{"model": "GAN", "dataset": "crops of objects in photos (Visual Genome)", "train_examples": 123503, "image_size": 32, "horizontal_flip": true, "z_dim": 128, "loss": "least_squares", "generator_norm": "groupnorm", "generator_activation": "silu", "generator_weight_standardization": false, "generator_widths": [32, 64, 64, 64], "generator_blocks_per_level": 1, "generator_block": "plain", "generator_attention": false, "generator_upsampling": "transposed_conv", "discriminator_arch": "preact_resnet", "discriminator_norm": "layernorm", "discriminator_activation": "relu", "discriminator_drop_path": 0.05, "discriminator_depths": [3, 3, 3], "discriminator_kernel_size": 3, "discriminator_stem": "deep", "discriminator_avg_pool_shortcut": false, "discriminator_widths": [48, 96, 192], "instance_noise": 0.2, "consistency_weight": 3, "init": "xavier_uniform", "residual_init": "scaled_by_depth", "optimizer": "adamw", "lr": 0.00075, "beta1": 0.5, "beta2": 0.95, "eps": 1e-06, "ema_decay": 0.99, "steps": 14300, "batch_size": 64, "epochs": 7.4, "lr_schedule": "constant", "warmup_steps": 710, "weight_decay": 0.01}
Rows from block 3 of the discriminator of a small GAN, named by matrix and row number. Rows with one number belong to one channel. Each number is 50 + 10 x the weight over its row's rms, rounded and kept within 0 to 99. All counts start at 0.
After each channel's rows are labels from the 100 images, of 14976, where the channel reaches its highest value: "patch colour" is the nearest of a few named colours to the mean colour under the peak. Only what is clearly more common there than usual is listed. The data: crops of objects in photos (Visual Genome). In brackets: how many of the 100.
# convs0: first 3x3 conv, stride 2 (discriminator.blocks.3.convs.0.weight, 96x48x3x3, each kernel summed), inputs 0-47
# convs1: second 3x3 conv (discriminator.blocks.3.convs.1.weight, 96x96x3x3, transposed, each kernel summed), outputs 0-95

convs0.22:48 49 57 58 61 63 56 62 65 54 46 59 44 60 55 55 51 71 46 58 41 64 53 46 64 64 44 70 44 62 57 60 55 60 56 61 48 58 63 64 42 50 64 46 64 63 53 69
convs1.22:58 38 68 65 60 43 68 60 43 49 56 44 62 65 47 62 38 45 65 39 45 57 47 58 55 43 47 66 58 52 54 59 43 45 52 64 44 52 46 48 53 54 65 67 57 48 54 65 44 47 63 46 51 48 61 57 53 71 60 48 47 69 46 49 44 44 60 63 65 51 73 46 47 66 74 64 72 65 70 44 57 56 46 56 33 50 49 44 46 58 60 49 54 44 51 46
patch colour: white (36)

convs0.56:56 68 62 62 57 64 68 64 53 53 49 61 62 54 47 52 48 50 63 54 64 54 58 53 52 55 73 48 41 54 53 55 52 58 58 49 48 78 61 67 60 55 58 49 59 65 57 52
convs1.56:53 55 58 58 49 66 67 59 56 55 70 66 41 56 61 62 60 61 51 52 63 51 57 63 63 67 69 53 50 60 50 57 59 52 55 50 55 65 68 66 44 56 42 49 60 51 45 60 66 61 49 70 55 54 59 63 62 49 50 53 58 37 46 42 61 62 56 63 54 74 57 60 54 48 57 51 54 69 58 58 57 50 55 50 60 59 47 51 59 51 68 61 60 62 65 63
patch colour: pink (35)

convs0.48:46 51 52 70 61 62 64 44 43 65 51 70 59 46 47 64 53 56 65 59 55 65 65 50 45 56 66 53 45 52 57 50 67 68 60 51 56 56 57 51 58 53 70 47 57 67 54 51
convs1.48:53 41 47 59 48 58 69 70 54 37 49 59 53 54 57 32 61 51 48 38 38 62 45 33 66 59 65 45 45 58 43 64 58 56 67 50 67 39 53 67 46 50 61 46 64 34 55 58 55 36 45 43 58 41 50 58 52 46 65 39 52 44 46 62 56 37 46 67 48 72 41 40 48 39 47 60 45 51 57 64 53 56 70 58 57 53 38 53 25 53 52 58 56 49 59 45
patch colour: grey (60)

convs0.73:57 57 60 42 62 57 58 59 56 54 65 52 58 63 58 62 63 57 49 53 63 58 61 61 54 51 48 56 55 73 49 56 51 35 40 66 64 60 44 55 49 77 45 65 48 55 59 48
convs1.73:65 58 56 56 58 62 50 37 41 45 73 48 50 53 55 72 40 57 53 62 62 52 42 70 54 63 56 63 62 45 54 41 40 59 40 43 33 70 70 52 45 52 50 63 51 58 60 35 46 66 58 55 36 59 44 72 54 51 36 63 37 54 61 44 57 60 56 39 50 56 62 62 55 48 50 40 57 51 59 45 57 52 40 54 57 66 63 39 58 65 63 54 58 48 63 49
patch colour: black (58)

convs0.46:47 51 56 49 67 66 62 65 54 55 59 60 48 60 59 57 63 68 49 57 50 62 61 57 59 63 38 67 46 71 51 60 55 43 48 68 58 52 52 59 34 59 49 63 54 63 61 53
convs1.46:64 41 63 62 58 53 60 49 36 37 66 39 52 64 47 68 38 45 61 55 51 57 32 65 57 49 55 71 61 48 54 47 35 57 46 51 38 61 59 52 44 54 58 70 56 54 62 48 35 57 64 39 40 54 51 68 49 66 47 52 34 62 53 47 46 53 52 50 56 57 74 50 48 51 62 47 67 59 67 39 54 53 40 58 43 56 54 30 50 67 57 48 54 43 59 45
patch colour: white (37); pink (32)

convs0.87:57 59 59 43 59 57 56 60 55 58 60 50 57 61 54 63 67 54 54 58 64 57 67 64 55 39 53 53 57 68 49 57 54 34 48 62 61 58 47 54 56 73 39 70 45 56 64 46
convs1.87:70 54 54 56 51 70 54 48 39 50 73 42 52 51 59 71 40 55 45 58 68 55 48 70 58 66 56 60 60 48 54 46 37 57 44 46 38 67 72 51 40 50 50 55 53 64 61 39 48 61 53 60 47 67 47 73 53 47 44 60 45 50 58 38 62 63 54 44 54 54 60 65 57 54 49 46 55 45 57 47 54 48 43 56 62 67 60 46 61 68 61 61 60 47 67 44
patch colour: black (43)

convs0.68:42 44 40 57 66 55 50 55 55 43 70 59 62 42 50 68 52 61 47 39 57 50 42 66 43 54 42 60 51 62 54 51 61 59 48 63 61 74 58 52 51 76 63 52 53 55 44 58
convs1.68:50 48 47 47 79 50 48 53 45 38 62 45 53 46 69 63 43 47 68 66 37 53 39 58 45 43 65 67 66 54 73 52 39 72 52 61 45 55 52 52 48 52 57 66 54 49 51 49 41 72 60 35 49 43 49 55 48 53 49 74 44 60 70 45 59 40 60 48 53 45 53 45 53 41 46 49 43 54 58 46 52 49 45 55 41 48 58 45 45 53 77 69 61 45 61 48
patch colour: brown (60)

convs0.34:38 55 48 45 44 47 54 48 44 63 55 46 42 60 74 73 64 43 71 56 60 54 50 55 58 55 59 53 57 54 63 48 37 52 55 51 74 62 64 38 65 52 52 63 54 55 50 60
convs1.34:61 68 49 52 42 62 63 58 68 59 48 59 57 50 54 44 54 44 42 60 56 55 62 49 57 47 64 38 43 70 55 63 62 55 60 56 62 64 65 59 50 44 55 34 63 65 62 57 60 46 63 55 71 42 52 52 53 43 58 54 72 39 52 55 61 54 58 53 49 51 36 50 66 60 46 59 43 58 39 58 51 52 59 62 73 66 59 76 56 56 46 51 50 55 61 58
patch colour: brown (60); black (35)

convs0.32:46 54 43 58 63 48 56 54 49 50 68 64 67 49 52 59 39 48 60 45 58 49 51 67 39 51 59 58 58 59 68 43 73 70 59 62 56 53 52 41 59 67 65 53 58 63 51 52
convs1.32:49 51 34 43 77 53 36 39 51 53 56 61 49 37 62 60 66 66 63 63 57 43 52 62 42 59 51 64 64 48 59 43 61 64 50 46 57 61 68 50 57 57 43 62 46 58 45 37 49 67 42 57 43 55 35 52 48 40 39 69 41 58 65 51 58 52 58 41 44 43 44 57 47 39 30 32 32 43 53 56 54 58 56 47 52 53 55 46 59 48 71 64 46 61 52 59
patch colour: brown (65)

convs0.30:62 62 51 60 51 49 50 64 50 52 60 61 66 67 56 54 56 52 65 61 59 48 52 62 56 58 66 52 55 56 62 60 66 60 59 59 59 62 47 52 69 73 58 64 49 60 58 43
convs1.30:52 60 44 41 58 61 48 41 49 57 54 57 51 37 59 61 59 67 54 67 76 45 60 64 41 69 56 66 58 46 62 48 58 62 51 41 48 67 61 53 51 62 41 64 44 65 39 39 55 66 37 65 49 70 38 44 49 45 39 58 44 53 64 40 58 66 58 39 42 53 53 68 59 49 45 36 44 46 47 45 57 61 46 42 52 44 55 54 66 39 58 63 46 63 54 62
patch colour: brown (67)

convs0.54:62 63 65 49 53 52 49 44 50 55 51 51 56 61 64 64 62 41 71 68 53 56 58 63 58 57 74 52 49 60 57 51 55 60 59 61 64 48 42 50 68 53 39 66 51 58 65 47
convs1.54:60 67 46 47 49 63 42 44 63 66 56 62 50 43 49 56 54 62 38 57 72 46 64 65 49 64 49 46 46 49 51 42 61 55 44 44 46 76 77 48 52 50 42 44 42 65 63 35 61 52 51 68 52 58 43 58 53 44 41 54 59 36 56 42 55 67 54 37 46 45 46 69 60 54 46 36 42 52 51 52 46 50 45 50 68 70 59 66 66 63 49 49 45 58 56 59
patch colour: black (45)

convs0.75:46 59 52 45 46 46 48 65 59 62 50 60 57 75 75 68 74 44 62 56 57 61 50 54 70 60 48 46 46 56 59 48 44 58 51 43 62 61 47 48 59 50 49 64 49 40 57 50
convs1.75:67 53 53 60 26 59 60 52 57 66 61 46 55 60 50 63 46 52 45 49 73 54 66 63 54 48 56 45 40 53 44 52 54 46 43 50 46 69 61 48 58 51 47 47 50 74 68 52 50 38 57 67 61 59 59 64 46 53 48 44 57 42 45 39 59 69 56 49 50 50 61 67 59 68 52 52 58 55 52 46 54 49 43 56 61 73 55 67 69 64 32 50 54 60 55 61
patch colour: black (39)

convs0.49:44 44 41 72 59 61 63 55 51 63 59 63 70 54 51 62 41 56 52 52 54 63 49 56 57 64 60 64 57 58 46 48 73 65 63 61 53 57 52 51 53 56 67 55 54 62 46 61
convs1.49:43 41 49 48 62 49 59 59 48 36 49 56 63 44 62 40 60 60 61 53 37 55 33 36 54 45 61 55 59 59 59 58 65 59 68 54 65 33 37 67 64 61 64 62 56 38 46 50 52 52 54 36 49 38 46 42 52 60 57 56 38 64 55 65 58 42 66 58 59 66 49 41 53 36 49 52 43 50 59 59 62 66 68 50 48 42 49 34 40 43 54 67 64 62 47 59
patch colour: grey (69)

convs0.64:58 53 53 49 54 54 51 50 35 55 62 57 67 46 58 56 54 48 75 54 55 53 57 62 42 44 73 61 56 55 68 53 62 61 59 66 68 38 55 43 67 60 58 62 48 57 53 51
convs1.64:50 57 36 47 68 57 36 36 57 63 59 59 48 41 53 64 59 74 57 62 69 43 61 65 46 61 48 60 63 41 56 41 57 58 42 42 43 67 67 48 50 52 37 61 43 66 58 35 56 63 43 69 39 63 38 54 50 40 36 61 45 52 59 39 58 62 55 37 46 48 49 67 51 50 37 33 46 42 58 50 52 53 46 51 57 59 55 54 62 57 66 54 45 59 57 59
patch colour: brown (68)

convs0.18:62 64 53 67 52 50 51 41 63 58 51 53 65 50 66 51 52 47 63 62 62 61 65 43 59 57 63 48 70 43 48 47 57 61 61 53 65 55 63 58 66 51 67 49 65 53 51 63
convs1.18:50 48 53 43 53 64 52 63 68 67 47 68 58 43 66 29 65 62 52 49 46 51 66 32 58 56 63 44 55 63 48 65 65 49 67 61 67 39 43 63 60 58 62 43 56 42 48 54 68 39 59 57 65 55 54 45 59 55 63 49 67 56 49 65 64 45 54 50 64 65 43 56 56 54 55 54 47 51 55 58 55 60 67 52 55 44 51 67 50 42 47 65 63 59 48 56
patch colour: blue (35)

convs0.71:49 66 53 41 43 44 47 56 58 50 60 50 56 69 76 65 59 45 64 52 56 49 56 58 63 59 63 43 62 56 63 49 46 61 65 55 70 51 47 53 64 58 41 65 39 45 56 54
convs1.71:55 72 48 53 39 46 52 54 65 77 48 54 57 52 46 56 45 56 39 53 74 52 76 57 53 43 42 49 41 51 45 52 58 40 44 54 43 70 67 47 62 50 48 50 55 60 60 45 60 48 53 76 59 57 53 50 57 46 49 44 58 48 46 44 38 70 53 44 49 48 47 71 52 63 46 50 49 57 53 51 44 53 44 58 56 68 56 73 70 55 43 32 40 62 46 60
patch colour: brown (69)

convs0.52:58 50 61 45 62 57 56 60 56 55 73 58 66 59 56 66 63 57 49 53 65 53 57 62 54 57 44 58 58 67 52 52 60 38 48 61 63 64 44 56 49 78 47 61 53 57 55 50
convs1.52:63 53 48 50 64 57 50 40 46 36 74 46 53 49 62 70 44 59 60 64 53 54 36 67 53 59 57 67 65 47 60 39 48 62 48 42 35 62 61 51 45 53 50 67 52 53 57 32 40 64 56 44 35 59 38 68 50 48 37 66 29 61 64 47 56 54 60 40 50 56 60 55 56 41 48 40 50 45 63 42 55 56 42 53 51 61 59 38 53 60 68 59 55 48 65 47
patch colour: brown (64)

convs0.14:58 57 62 51 62 62 61 60 51 58 57 55 58 54 58 63 70 62 52 57 60 62 62 69 52 51 47 63 51 70 45 60 50 39 45 61 66 54 59 53 44 65 50 69 52 61 63 47
convs1.14:70 53 60 62 51 65 62 52 40 44 70 33 50 59 56 70 43 49 60 63 52 56 41 67 56 56 62 67 57 49 53 48 22 55 41 53 44 67 65 52 41 46 60 65 62 54 64 49 37 64 58 44 47 53 50 74 44 63 49 56 44 55 56 40 60 52 55 53 49 59 65 52 55 46 55 51 58 57 65 46 57 46 49 57 54 62 53 46 49 67 60 56 54 34 64 38
patch colour: grey (68)

convs0.33:60 56 54 56 60 42 50 63 58 44 69 60 66 68 63 58 48 53 58 52 53 50 46 63 58 67 54 57 63 64 64 54 68 65 68 61 66 56 50 51 57 63 54 56 52 44 54 57
convs1.33:35 52 43 39 70 46 41 46 49 52 52 54 57 40 60 63 57 72 65 63 53 43 51 62 40 55 50 72 66 53 67 43 65 57 54 54 51 48 41 51 66 69 44 71 44 56 37 46 45 65 44 52 36 56 48 39 50 51 44 63 36 68 64 54 51 56 70 43 55 45 55 55 57 52 44 43 45 48 53 53 59 64 50 46 47 37 56 44 61 38 63 56 50 67 46 71
patch colour: brown (61)

convs0.7:57 58 50 51 53 34 49 60 56 51 69 61 70 64 60 51 53 47 54 46 54 50 43 58 56 60 68 51 66 58 60 50 65 74 70 62 62 54 54 57 59 66 58 51 45 44 48 56
convs1.7:38 63 38 39 63 50 34 43 60 60 50 62 59 37 61 54 67 72 60 67 57 40 58 53 42 58 47 62 61 53 63 43 70 62 55 47 54 50 48 53 65 64 39 63 42 53 40 45 51 63 40 61 44 57 46 37 51 43 41 63 43 63 64 58 55 58 68 39 53 47 45 61 57 51 40 40 37 44 52 63 60 67 53 44 55 46 52 46 63 37 59 56 47 68 47 67
patch colour: brown (60)

convs0.57:54 47 55 57 62 59 64 64 65 58 59 55 66 63 68 58 49 54 64 51 59 65 51 47 64 58 70 59 57 54 52 44 64 66 64 55 68 52 49 53 57 44 55 58 55 51 62 61
convs1.57:34 61 54 46 49 58 44 57 64 66 44 66 72 43 55 41 71 67 50 58 57 43 64 38 47 52 52 44 47 63 50 54 72 48 59 67 58 48 46 60 67 66 57 46 52 56 45 55 60 44 58 62 60 52 60 34 61 58 54 49 61 56 50 61 60 59 65 48 69 51 44 61 60 58 53 50 45 55 49 57 62 64 58 48 56 51 57 65 63 47 43 52 63 70 37 68
patch colour: grey (67)

convs0.77:63 64 55 47 52 48 50 58 73 60 47 51 47 69 60 51 62 54 62 54 55 57 61 51 64 61 58 53 64 55 64 64 45 59 63 53 55 43 61 62 57 38 57 61 58 49 64 70
convs1.77:57 59 63 51 26 54 56 60 65 69 51 51 62 62 45 54 48 56 42 48 70 53 66 56 52 54 44 46 39 53 35 60 51 29 43 65 50 59 58 49 61 53 57 47 53 60 55 62 61 38 58 66 58 62 69 47 58 63 61 45 66 51 41 46 53 63 49 52 69 49 55 67 52 68 67 60 64 58 50 53 50 50 50 56 57 58 59 66 61 55 29 46 48 58 42 59
patch colour: black (43)

convs0.45:61 60 60 42 63 58 58 59 53 55 55 51 54 60 55 62 69 57 54 56 62 55 68 65 56 43 46 58 51 70 51 62 52 36 46 61 61 61 46 54 52 69 40 71 47 52 67 48
convs1.45:64 55 55 57 52 61 54 44 36 47 69 38 53 55 53 73 31 52 49 54 67 52 47 70 57 60 57 62 60 47 52 48 31 58 43 49 38 69 72 51 43 51 49 64 55 64 60 41 44 60 54 57 43 62 48 73 56 53 43 59 43 50 55 38 56 65 54 43 53 56 65 67 54 54 54 45 58 50 59 45 56 52 42 58 64 65 63 45 57 73 59 52 54 44 67 45
patch colour: black (86)

convs0.3:52 53 61 41 60 56 57 55 54 54 68 52 56 59 52 63 61 54 49 55 62 55 63 63 56 55 49 57 62 69 46 53 57 30 46 65 63 60 44 59 54 77 43 67 50 58 61 51
convs1.3:68 57 53 54 59 62 53 43 45 40 69 54 50 52 57 71 45 60 54 64 61 58 41 74 59 62 58 61 62 52 55 44 46 61 49 40 39 70 74 56 48 56 51 58 50 62 60 29 49 66 58 52 41 63 40 72 58 48 41 62 36 56 63 49 54 60 56 44 49 57 58 58 51 46 47 41 56 49 57 44 54 53 46 53 57 65 63 41 59 66 65 60 57 51 64 50
patch colour: black (63)

convs0.29:64 70 61 43 51 54 43 53 66 57 53 59 50 67 62 52 58 56 67 59 64 58 74 47 64 54 59 48 68 55 60 55 43 51 60 51 57 54 51 69 62 57 53 53 58 50 59 62
convs1.29:56 61 62 55 37 55 47 50 54 68 49 58 60 59 47 55 52 60 40 52 69 43 65 61 45 66 44 43 45 57 46 54 54 38 40 58 52 65 62 54 58 58 45 39 42 61 61 59 69 51 55 69 59 72 64 55 63 57 55 49 57 50 48 47 47 72 57 47 67 51 50 69 58 69 58 51 65 64 41 60 53 50 48 45 67 64 64 58 70 56 41 46 53 58 50 61
patch colour: black (46)

convs0.69:52 42 42 64 56 52 53 56 51 52 68 59 69 50 47 61 37 43 50 43 55 53 48 65 50 63 59 53 66 59 52 41 68 61 61 61 51 58 59 51 62 64 67 44 64 65 36 63
convs1.69:48 48 45 40 67 58 46 44 50 43 54 59 62 36 69 48 65 61 57 67 47 43 45 49 46 60 59 50 61 58 65 41 67 71 64 50 65 46 59 69 55 59 53 51 45 57 41 41 49 62 55 46 40 56 46 46 52 51 37 65 44 55 66 60 68 53 66 44 56 62 39 54 67 43 38 41 37 41 43 59 60 61 66 39 51 42 53 38 58 47 68 68 61 62 53 60
patch colour: grey (70)

convs0.63:57 49 57 60 57 53 61 70 65 57 65 53 59 63 55 49 44 58 47 52 58 54 51 59 59 70 50 59 71 59 60 58 62 64 70 60 57 52 61 64 57 52 64 48 53 54 48 64
convs1.63:40 42 58 47 61 51 49 59 52 49 51 56 67 48 60 57 55 58 69 63 47 46 48 59 44 53 53 66 62 60 57 58 56 53 59 61 49 49 34 58 63 66 58 64 46 46 36 59 47 61 55 47 46 57 62 35 54 65 59 61 49 71 59 52 52 55 72 59 70 57 60 52 59 61 59 55 55 58 55 54 62 64 54 42 26 26 50 41 57 32 57 55 60 61 39 61
patch colour: grey (63)