Rows from block 3 of the discriminator, named by matrix and row number. Each number is 128 + 24 x the weight over its row's rms, rounded and kept within 0 to 255. All counts start at 0. Numbers have three digits each.
# short0: shortcut pointwise conv, stride 2 (discriminator.blocks.3.short.0.weight, 96x48x1x1), inputs 0-47
short0.0:156099138108158180154146139156122147140131145118162173118141112158125130123122149122161178109143117114120180144124150157172137154142113170128141
short0.1:146169145158139126131141112151148126148158160127169160140168167106160162156142130122141159118126106127120154155128112118187173161130140141145142
short0.2:142174182102115116114116129114111108117153154140170121158160115156123127165131158118150142127155144119139143147106161173129132161176139134130171
short0.3:144157164134122159146123111173152126110116118143169155137132158177173165145127127118116118132133090134152153153118151120174160156166112137150112
short0.4:117157123135156161129168158137146151149120095160094115135115117144107162147133159169135134154170179121167138105144115142134164124157155122161112
short0.5:173122183108164149114141149103131132105127106139153136134110147148138168114148144153129146164174162129121146134174156142149131145156153119176122
short0.6:115163173147163131160103122150139137126125114142122126177188150169124120146118179142152106157147145106136114108112146125130115137124171164143148
short0.7:118168162142154172120115135153138134098138129153164148138170142172104136137128176153129114164128116135118097128105160147129125125165167176142124
short0.8:120139128167137121116138124146146142122159172158137139149112160158143105131175115132123132141162119169174098158125162167114139166104113142114173
short0.9:137125141117149093145169161120166116118140180138123154152148129141163120157182116144163113122111118129131148169123185168130150132141143109132150
short0.10:170139121124140122151122156134148125145112091162118146157115150161150130154095117173132167117171113140144174118163097144129161130179126132131156
short0.11:110085111134175128135161130153126149185136139168164115139154132135110171127163103166136154146124157158126150144167108108105133128108130139107146
short0.12:143157141169119147153148161133143145150156158126143159173107140118149159118139123113172126131163168173143167132125181117119122129154152105122115
short0.13:169149166097153150169103113145154157114156155146182134120130135161148149153111143128130128145137087125128136114121175167135128129123108133159170
short0.14:170158153125125166142135123108135115159147109161146162142103157121133158128130158148140125163132168121178149153131124129158147167175166115150118
short0.15:156134158097161113153176146150133101143140122134159160136111114104147156161130136173123138141122134152115170085170141145163157171140136136129129
short0.16:100120110138169172124151155166143147181121180157148134140111118148106154166146121104119115150163151155113108141135117107164130121138163109138151
short0.17:134122113132121144101159166129149159191146146138157150123144167149115155154166104115168159120163156170156146139144137121120140121144133098159122
short0.18:154151139168127148137134127146120117136159126117098159123116106165117160113166128141125167166165124170143136083137119153157149168146149133111178
short0.19:133165170132138144115178125098106152140144131132141135117114158151151156123156161163135150169122151169138173104176138146113148139143153095119135
short0.20:153173141150159101123127111145147142174115132119148117149126157146168156157119107132157124133114149143127150179113158141172164151158139102160153
short0.21:160135147107147168116158127121141169134118118125126156166186158140124157124119146165128123115155134096120168117107120135151109147158164183152124
short0.22:155174122144101104106157132136164121134179173138142129174133116146153140178155119147129123164128109165145151146110175120114126130133138160147130
short0.23:148169151140161112128142154133129130189132134154155131154106142151126161128142114168117157170167172116136168123147112129140141153147142097160111
short0.24:140151134153135169143102119130115154134117118172120147171152120175162155116161175165114132138162134139121114136127158107145135108149139189144115
short0.25:145110132125163137116129129120115145148135167169130118157130150156172163171124171140109165131136155139124149147131132150156198142114145104154107
short0.26:105102117154126142128167155177118168149140132122163112139116135123134140144157150100147104147154141149174121175149119127108115186151127174124128
short0.27:147125123144133165152176178143120127129139141123138156102151155119127095158139120155149128170159157126148133082129124152123144169123176136161163
short0.28:168107112117159147132137142120149152143152089162097154137140122114165114153100146142162172153143157131117174096165109152145144116130135160146159
short0.29:123130126146118139167136116192123152120160144159158125179150128148129153161143126106125121117158143174157103173119136159123145162135154159143144
short0.30:124116160150131116160168135124156134127115124122102125140154134159150146139142113169137141146171175119136181107140131115161177168145118121174107
short0.31:110133125135097156170131112145148178093150162121122156147182138158140149140164139138138093124105150149140116135118139159125152159142149187125143
short0.32:099106107119132151128168114151168167187169164157133121132130166131129129142170130147136160121130142182111114156134139135114164114102128115144145
short0.33:137122141153139168142112127125163136134138117172149135157137158135140139113135121182112143123114131107101156121108140118176175137192168142161144
short0.34:102094096162155161129126137172138184160121144156128144147151169178118167126131138146152106142136162134139133152149156117119166149127128133143143
short0.35:120183168122108134122131131147150130100119169122115150136149156130154112170163130120128147123118162137122153176094176172143111110118148149160146
short0.36:117129109136131125134114110181135161172109164165165127157153155145110170143166131150115152136152133182126149150132140113170164141110146119139126
short0.37:129130149115170127132121149165179148143175140147126138163139154145140142146123105123167170152119110133097145177124156109133137137143158105179111
short0.38:128141126125171116130146101124145142169123157169170113143116175120163167134152141115161165130147147170132166167158128131136138130173126113126134
short0.39:134094101150143176137148163185116166135138162163144134144132154178128151147156119150120123131137168139125109149170124123142158137109110149125155
short0.40:126127120165127157160158137141132119161144168124170163155157139137125100168159107136181133152141132149159114141143165135134124159083148157116140
short0.41:129141108151168139119149167159155176147160180124118124117119139149138166155153135127133160138107159182146120129144162111128163146095125150140116
short0.42:157173155151117129113124125125106143115117123146123116158144103125168130112148132116110159173154128148169147115131115165175153148127120184164168
short0.43:138146145179178158156157153128130133166127117118107155152140123131144142140130151164126140120140176134112127090165170157131146130107156172141155
short0.44:144165146146154183120093121161127139125108132134120147151180142143110134150161177162149115144132118130149103142151145134135099157124158181127153
short0.45:153168155137150117138116122133129110155150166174120122114106152099173131140106124129141161116127153150155126132119149155184182143156129151168136
short0.46:131118160135139163168115133151128129127148141124133139132183162155155138108115121114114169123172121149158147154133109138153123119161171115190163
short0.47:121171150181118145166140125117139121109125152128117123174181158167117146138146143131164124140114101137134144126092164125146141168133126136162171
short0.48:112093107142145164135156170140167150157169161136153113146127154157108138128158131121153131140122173183133113186135128145126140145123148153120128
short0.49:139149102145126118156169139161162133144134159128100145109089130157123144157134149115118172139166160136122181117179152137118150151149110087124127
short0.50:153133172086162115111098142099150110142153125112127102154153111111134121118118140116165127159152162122132181135122162149177142172140150152120147
short0.51:133135131151136093142135159140138144125146174168121142169132166126168156147134154112157133165147119141111126175104182125163158129145148103136151
short0.52:137122163165139160119119160178145156109152135123142154172169114124141113140166128142102136117144113112120105152091119105142115162146130181101162
short0.53:139162148117149093145126159167143157132169181139118149159100162127136129133156133157163161132119166146140140138145122131169131118126115084151165
short0.54:164180174136131115134122138153141123082150178149176119128132137147153112134139157127134133119115141102123136169096169147121153104155145110159152
short0.55:164128138111177127172127116116169140160111092127150114121176165148136169114132133162125176155155153158133159135134131158148143130140113114149130
short0.56:093135139140149139167159170189148145161133157148155122177136172153148114156149134159147120150114128117132135154176129140113116137112114110111126
short0.57:151174168102122125126111158103143119106164143141153116144164119157158137156116171130161146153138107142112137116094167149162157122154116153148161
short0.58:113155144157106125120134125157109165118130127126166146128182138143121125120177171131163106162131111118166121145120173143154138123106146181159144
short0.59:170160116161165141102105160087146131171149114162091133099129123141152113148108159148146129134140125161139189132137121151140135126126139110164159
short0.60:135148132135145124132103121163153116142120183164153116185135124122119128133142169131151108157123108181182131141100164155153120130145109157138143
short0.61:166128155148160159105163125122135133131126151128110159147110121139111111171172165147176164152164127126146167109151145131154127132104168144140152
short0.62:143144123171184126105133147108110168146106111131136170148112128105110144145120147156146137144164160164126151101162131120126153117114164157159172
short0.63:088090097168153162137171132164151178127147131108119130140144158145118137143159099145150143137139132147122090175157123114125114165105126156131137
short0.64:178168146107127159135117167117118122117126157157125120161150116160174134120103168140126160162149159106130175137122116140123181147148127128146136
short0.65:146126116141134106112115100127126139139115178147169150163134136146156141164122142106129166164140142144169168168123140158151134162163127076138115
short0.66:147171177184140150103120152109156119133163135113146156123113141116138146123134140163148119165123174162163131118135156130146164167132119114160127
short0.67:138144171125119140143136113137120173117108106160142177119131164121109127160156166143157104174136108126152110162142176141145158118147172128116140
short0.68:135187162148126112106102157140143149103143137155120142144131119127134131124121159134132129137154112157164164142109173160177168120177124131114165
short0.69:149113105164167169175116114170105125145166105157152152146157138146166122157114119121136133154154121173124120150152115136105139131140128168158148
short0.70:151157149150159130127175171132111110111141122137142116145117127109173135157125115179145128150137158151161134106122129184165147161130143159159145
short0.71:128123146134128133158136165132151163156142154160137109151126145113169162126162137130111150174110118146137152178122129107154174156164129118166160
short0.72:175165140150125098124158137139165106124135127145129153136135149109155139113111136159152145124137169158166136152140128155164178167170131098145107
short0.73:122180125153121142163127147119148138087124187146140122150129138122140122112135150161153128180114118160157153155113144127156155129123170131160172
short0.74:158170172117134156110147126136107114119133151173118122142165107107139149155132167132152136148142098139146116159112137161156153157175165164117148
short0.75:116179167157145163116107121142129164063163152134140151151157151117126137130116140115155090149127143129146109155122157142108143154145118171134156
short0.76:139137190153139115123156156140111132122176142109156127162119152124170100123173139135163123171149147160139155115101160138156112144135136144160126
short0.77:108122144146128151150157152143153148090161167123146127138160122153131115177151120114173148160156117133169113154124169130114146147086135130109168
short0.78:143154151132136153124137157155124152146144096138110176149161162164130128174133158180164134150166144123146133086142133118111098141119137146165130
short0.79:126138148170131138148146132171158155144130131091156164151122171129157126165162122102130155165149121133154095148130177125121119164121155131118166
short0.80:136142144178183137144182147147119147152145156162143124112157127145118120137168124141136143128143152160112163107174139111125146134113132162138175
short0.81:134137102163171136147136129148118134190145184147125128127152162146135127141144152127129119111115172183152115144139172110115131133131159160150148
short0.82:115126130145137144166125156174145145160124164107121168142175160123143118138178156112120142121132159131142141163155170122121164125121127175115157
short0.83:142155183172133148120148134128154180124151138171113139139142156143147155174143145128156147121127158123128123119106128171129160100173130161123135
short0.84:148151129176123122170165142147152146129112182108125136134131170152155129169161109122165161124146137147173109146115133127152165151111118152118123
short0.85:138151148125157170144096139120139120092146156167133160146128119131174145122123158111114172136151155107144141142166159118147133167179144144159147
short0.86:096099105127122139160171168167141145159130164120167156156135158155133154128114118127154146121138159160121129160167153161121142154096141099121135
short0.87:140168129111130145142117116103132134103172178166158136157178157160099146108140129133144116132130102162108153147135165125124146132136162167106162
short0.88:169160170114109098123154135114122112164148172149149118158155135150151165130123135155117127148135163159129162149159156136155146116170144092120146
short0.89:148131136142172136177148104154166100122133106154162165129155104132168121144092132152135177128129118110129138148140161157123116160125162154139162
short0.90:158117111114171162161142119135168101163127116164126150129113144118170168125117130146165147142132140116158173131167113122165156162137147136158122
short0.91:150177126150147147116134146109156126154111124161099142139123137110133172129139175144153123155154153129141140137164162147172158171130142180123113
short0.92:163134181105151133146151147111122152152110137140137152161121112138157172116112117163158129129159164144166148121151119156187140156126156115117111
short0.93:097106123167134114160166179173157179175147154159165126132117160123127119145165124152116149129133143149138149133135164117126115141096129133125127
short0.94:128128151138165150160114115175171129127123093171134135157111125117174155108103145132140157123159159145166141101131120130169127174131164140126116
short0.95:106095117152155114130154155148155153203143152166156143155116124154111162123165114143125128169140151143138113175134122145116160132132129138106143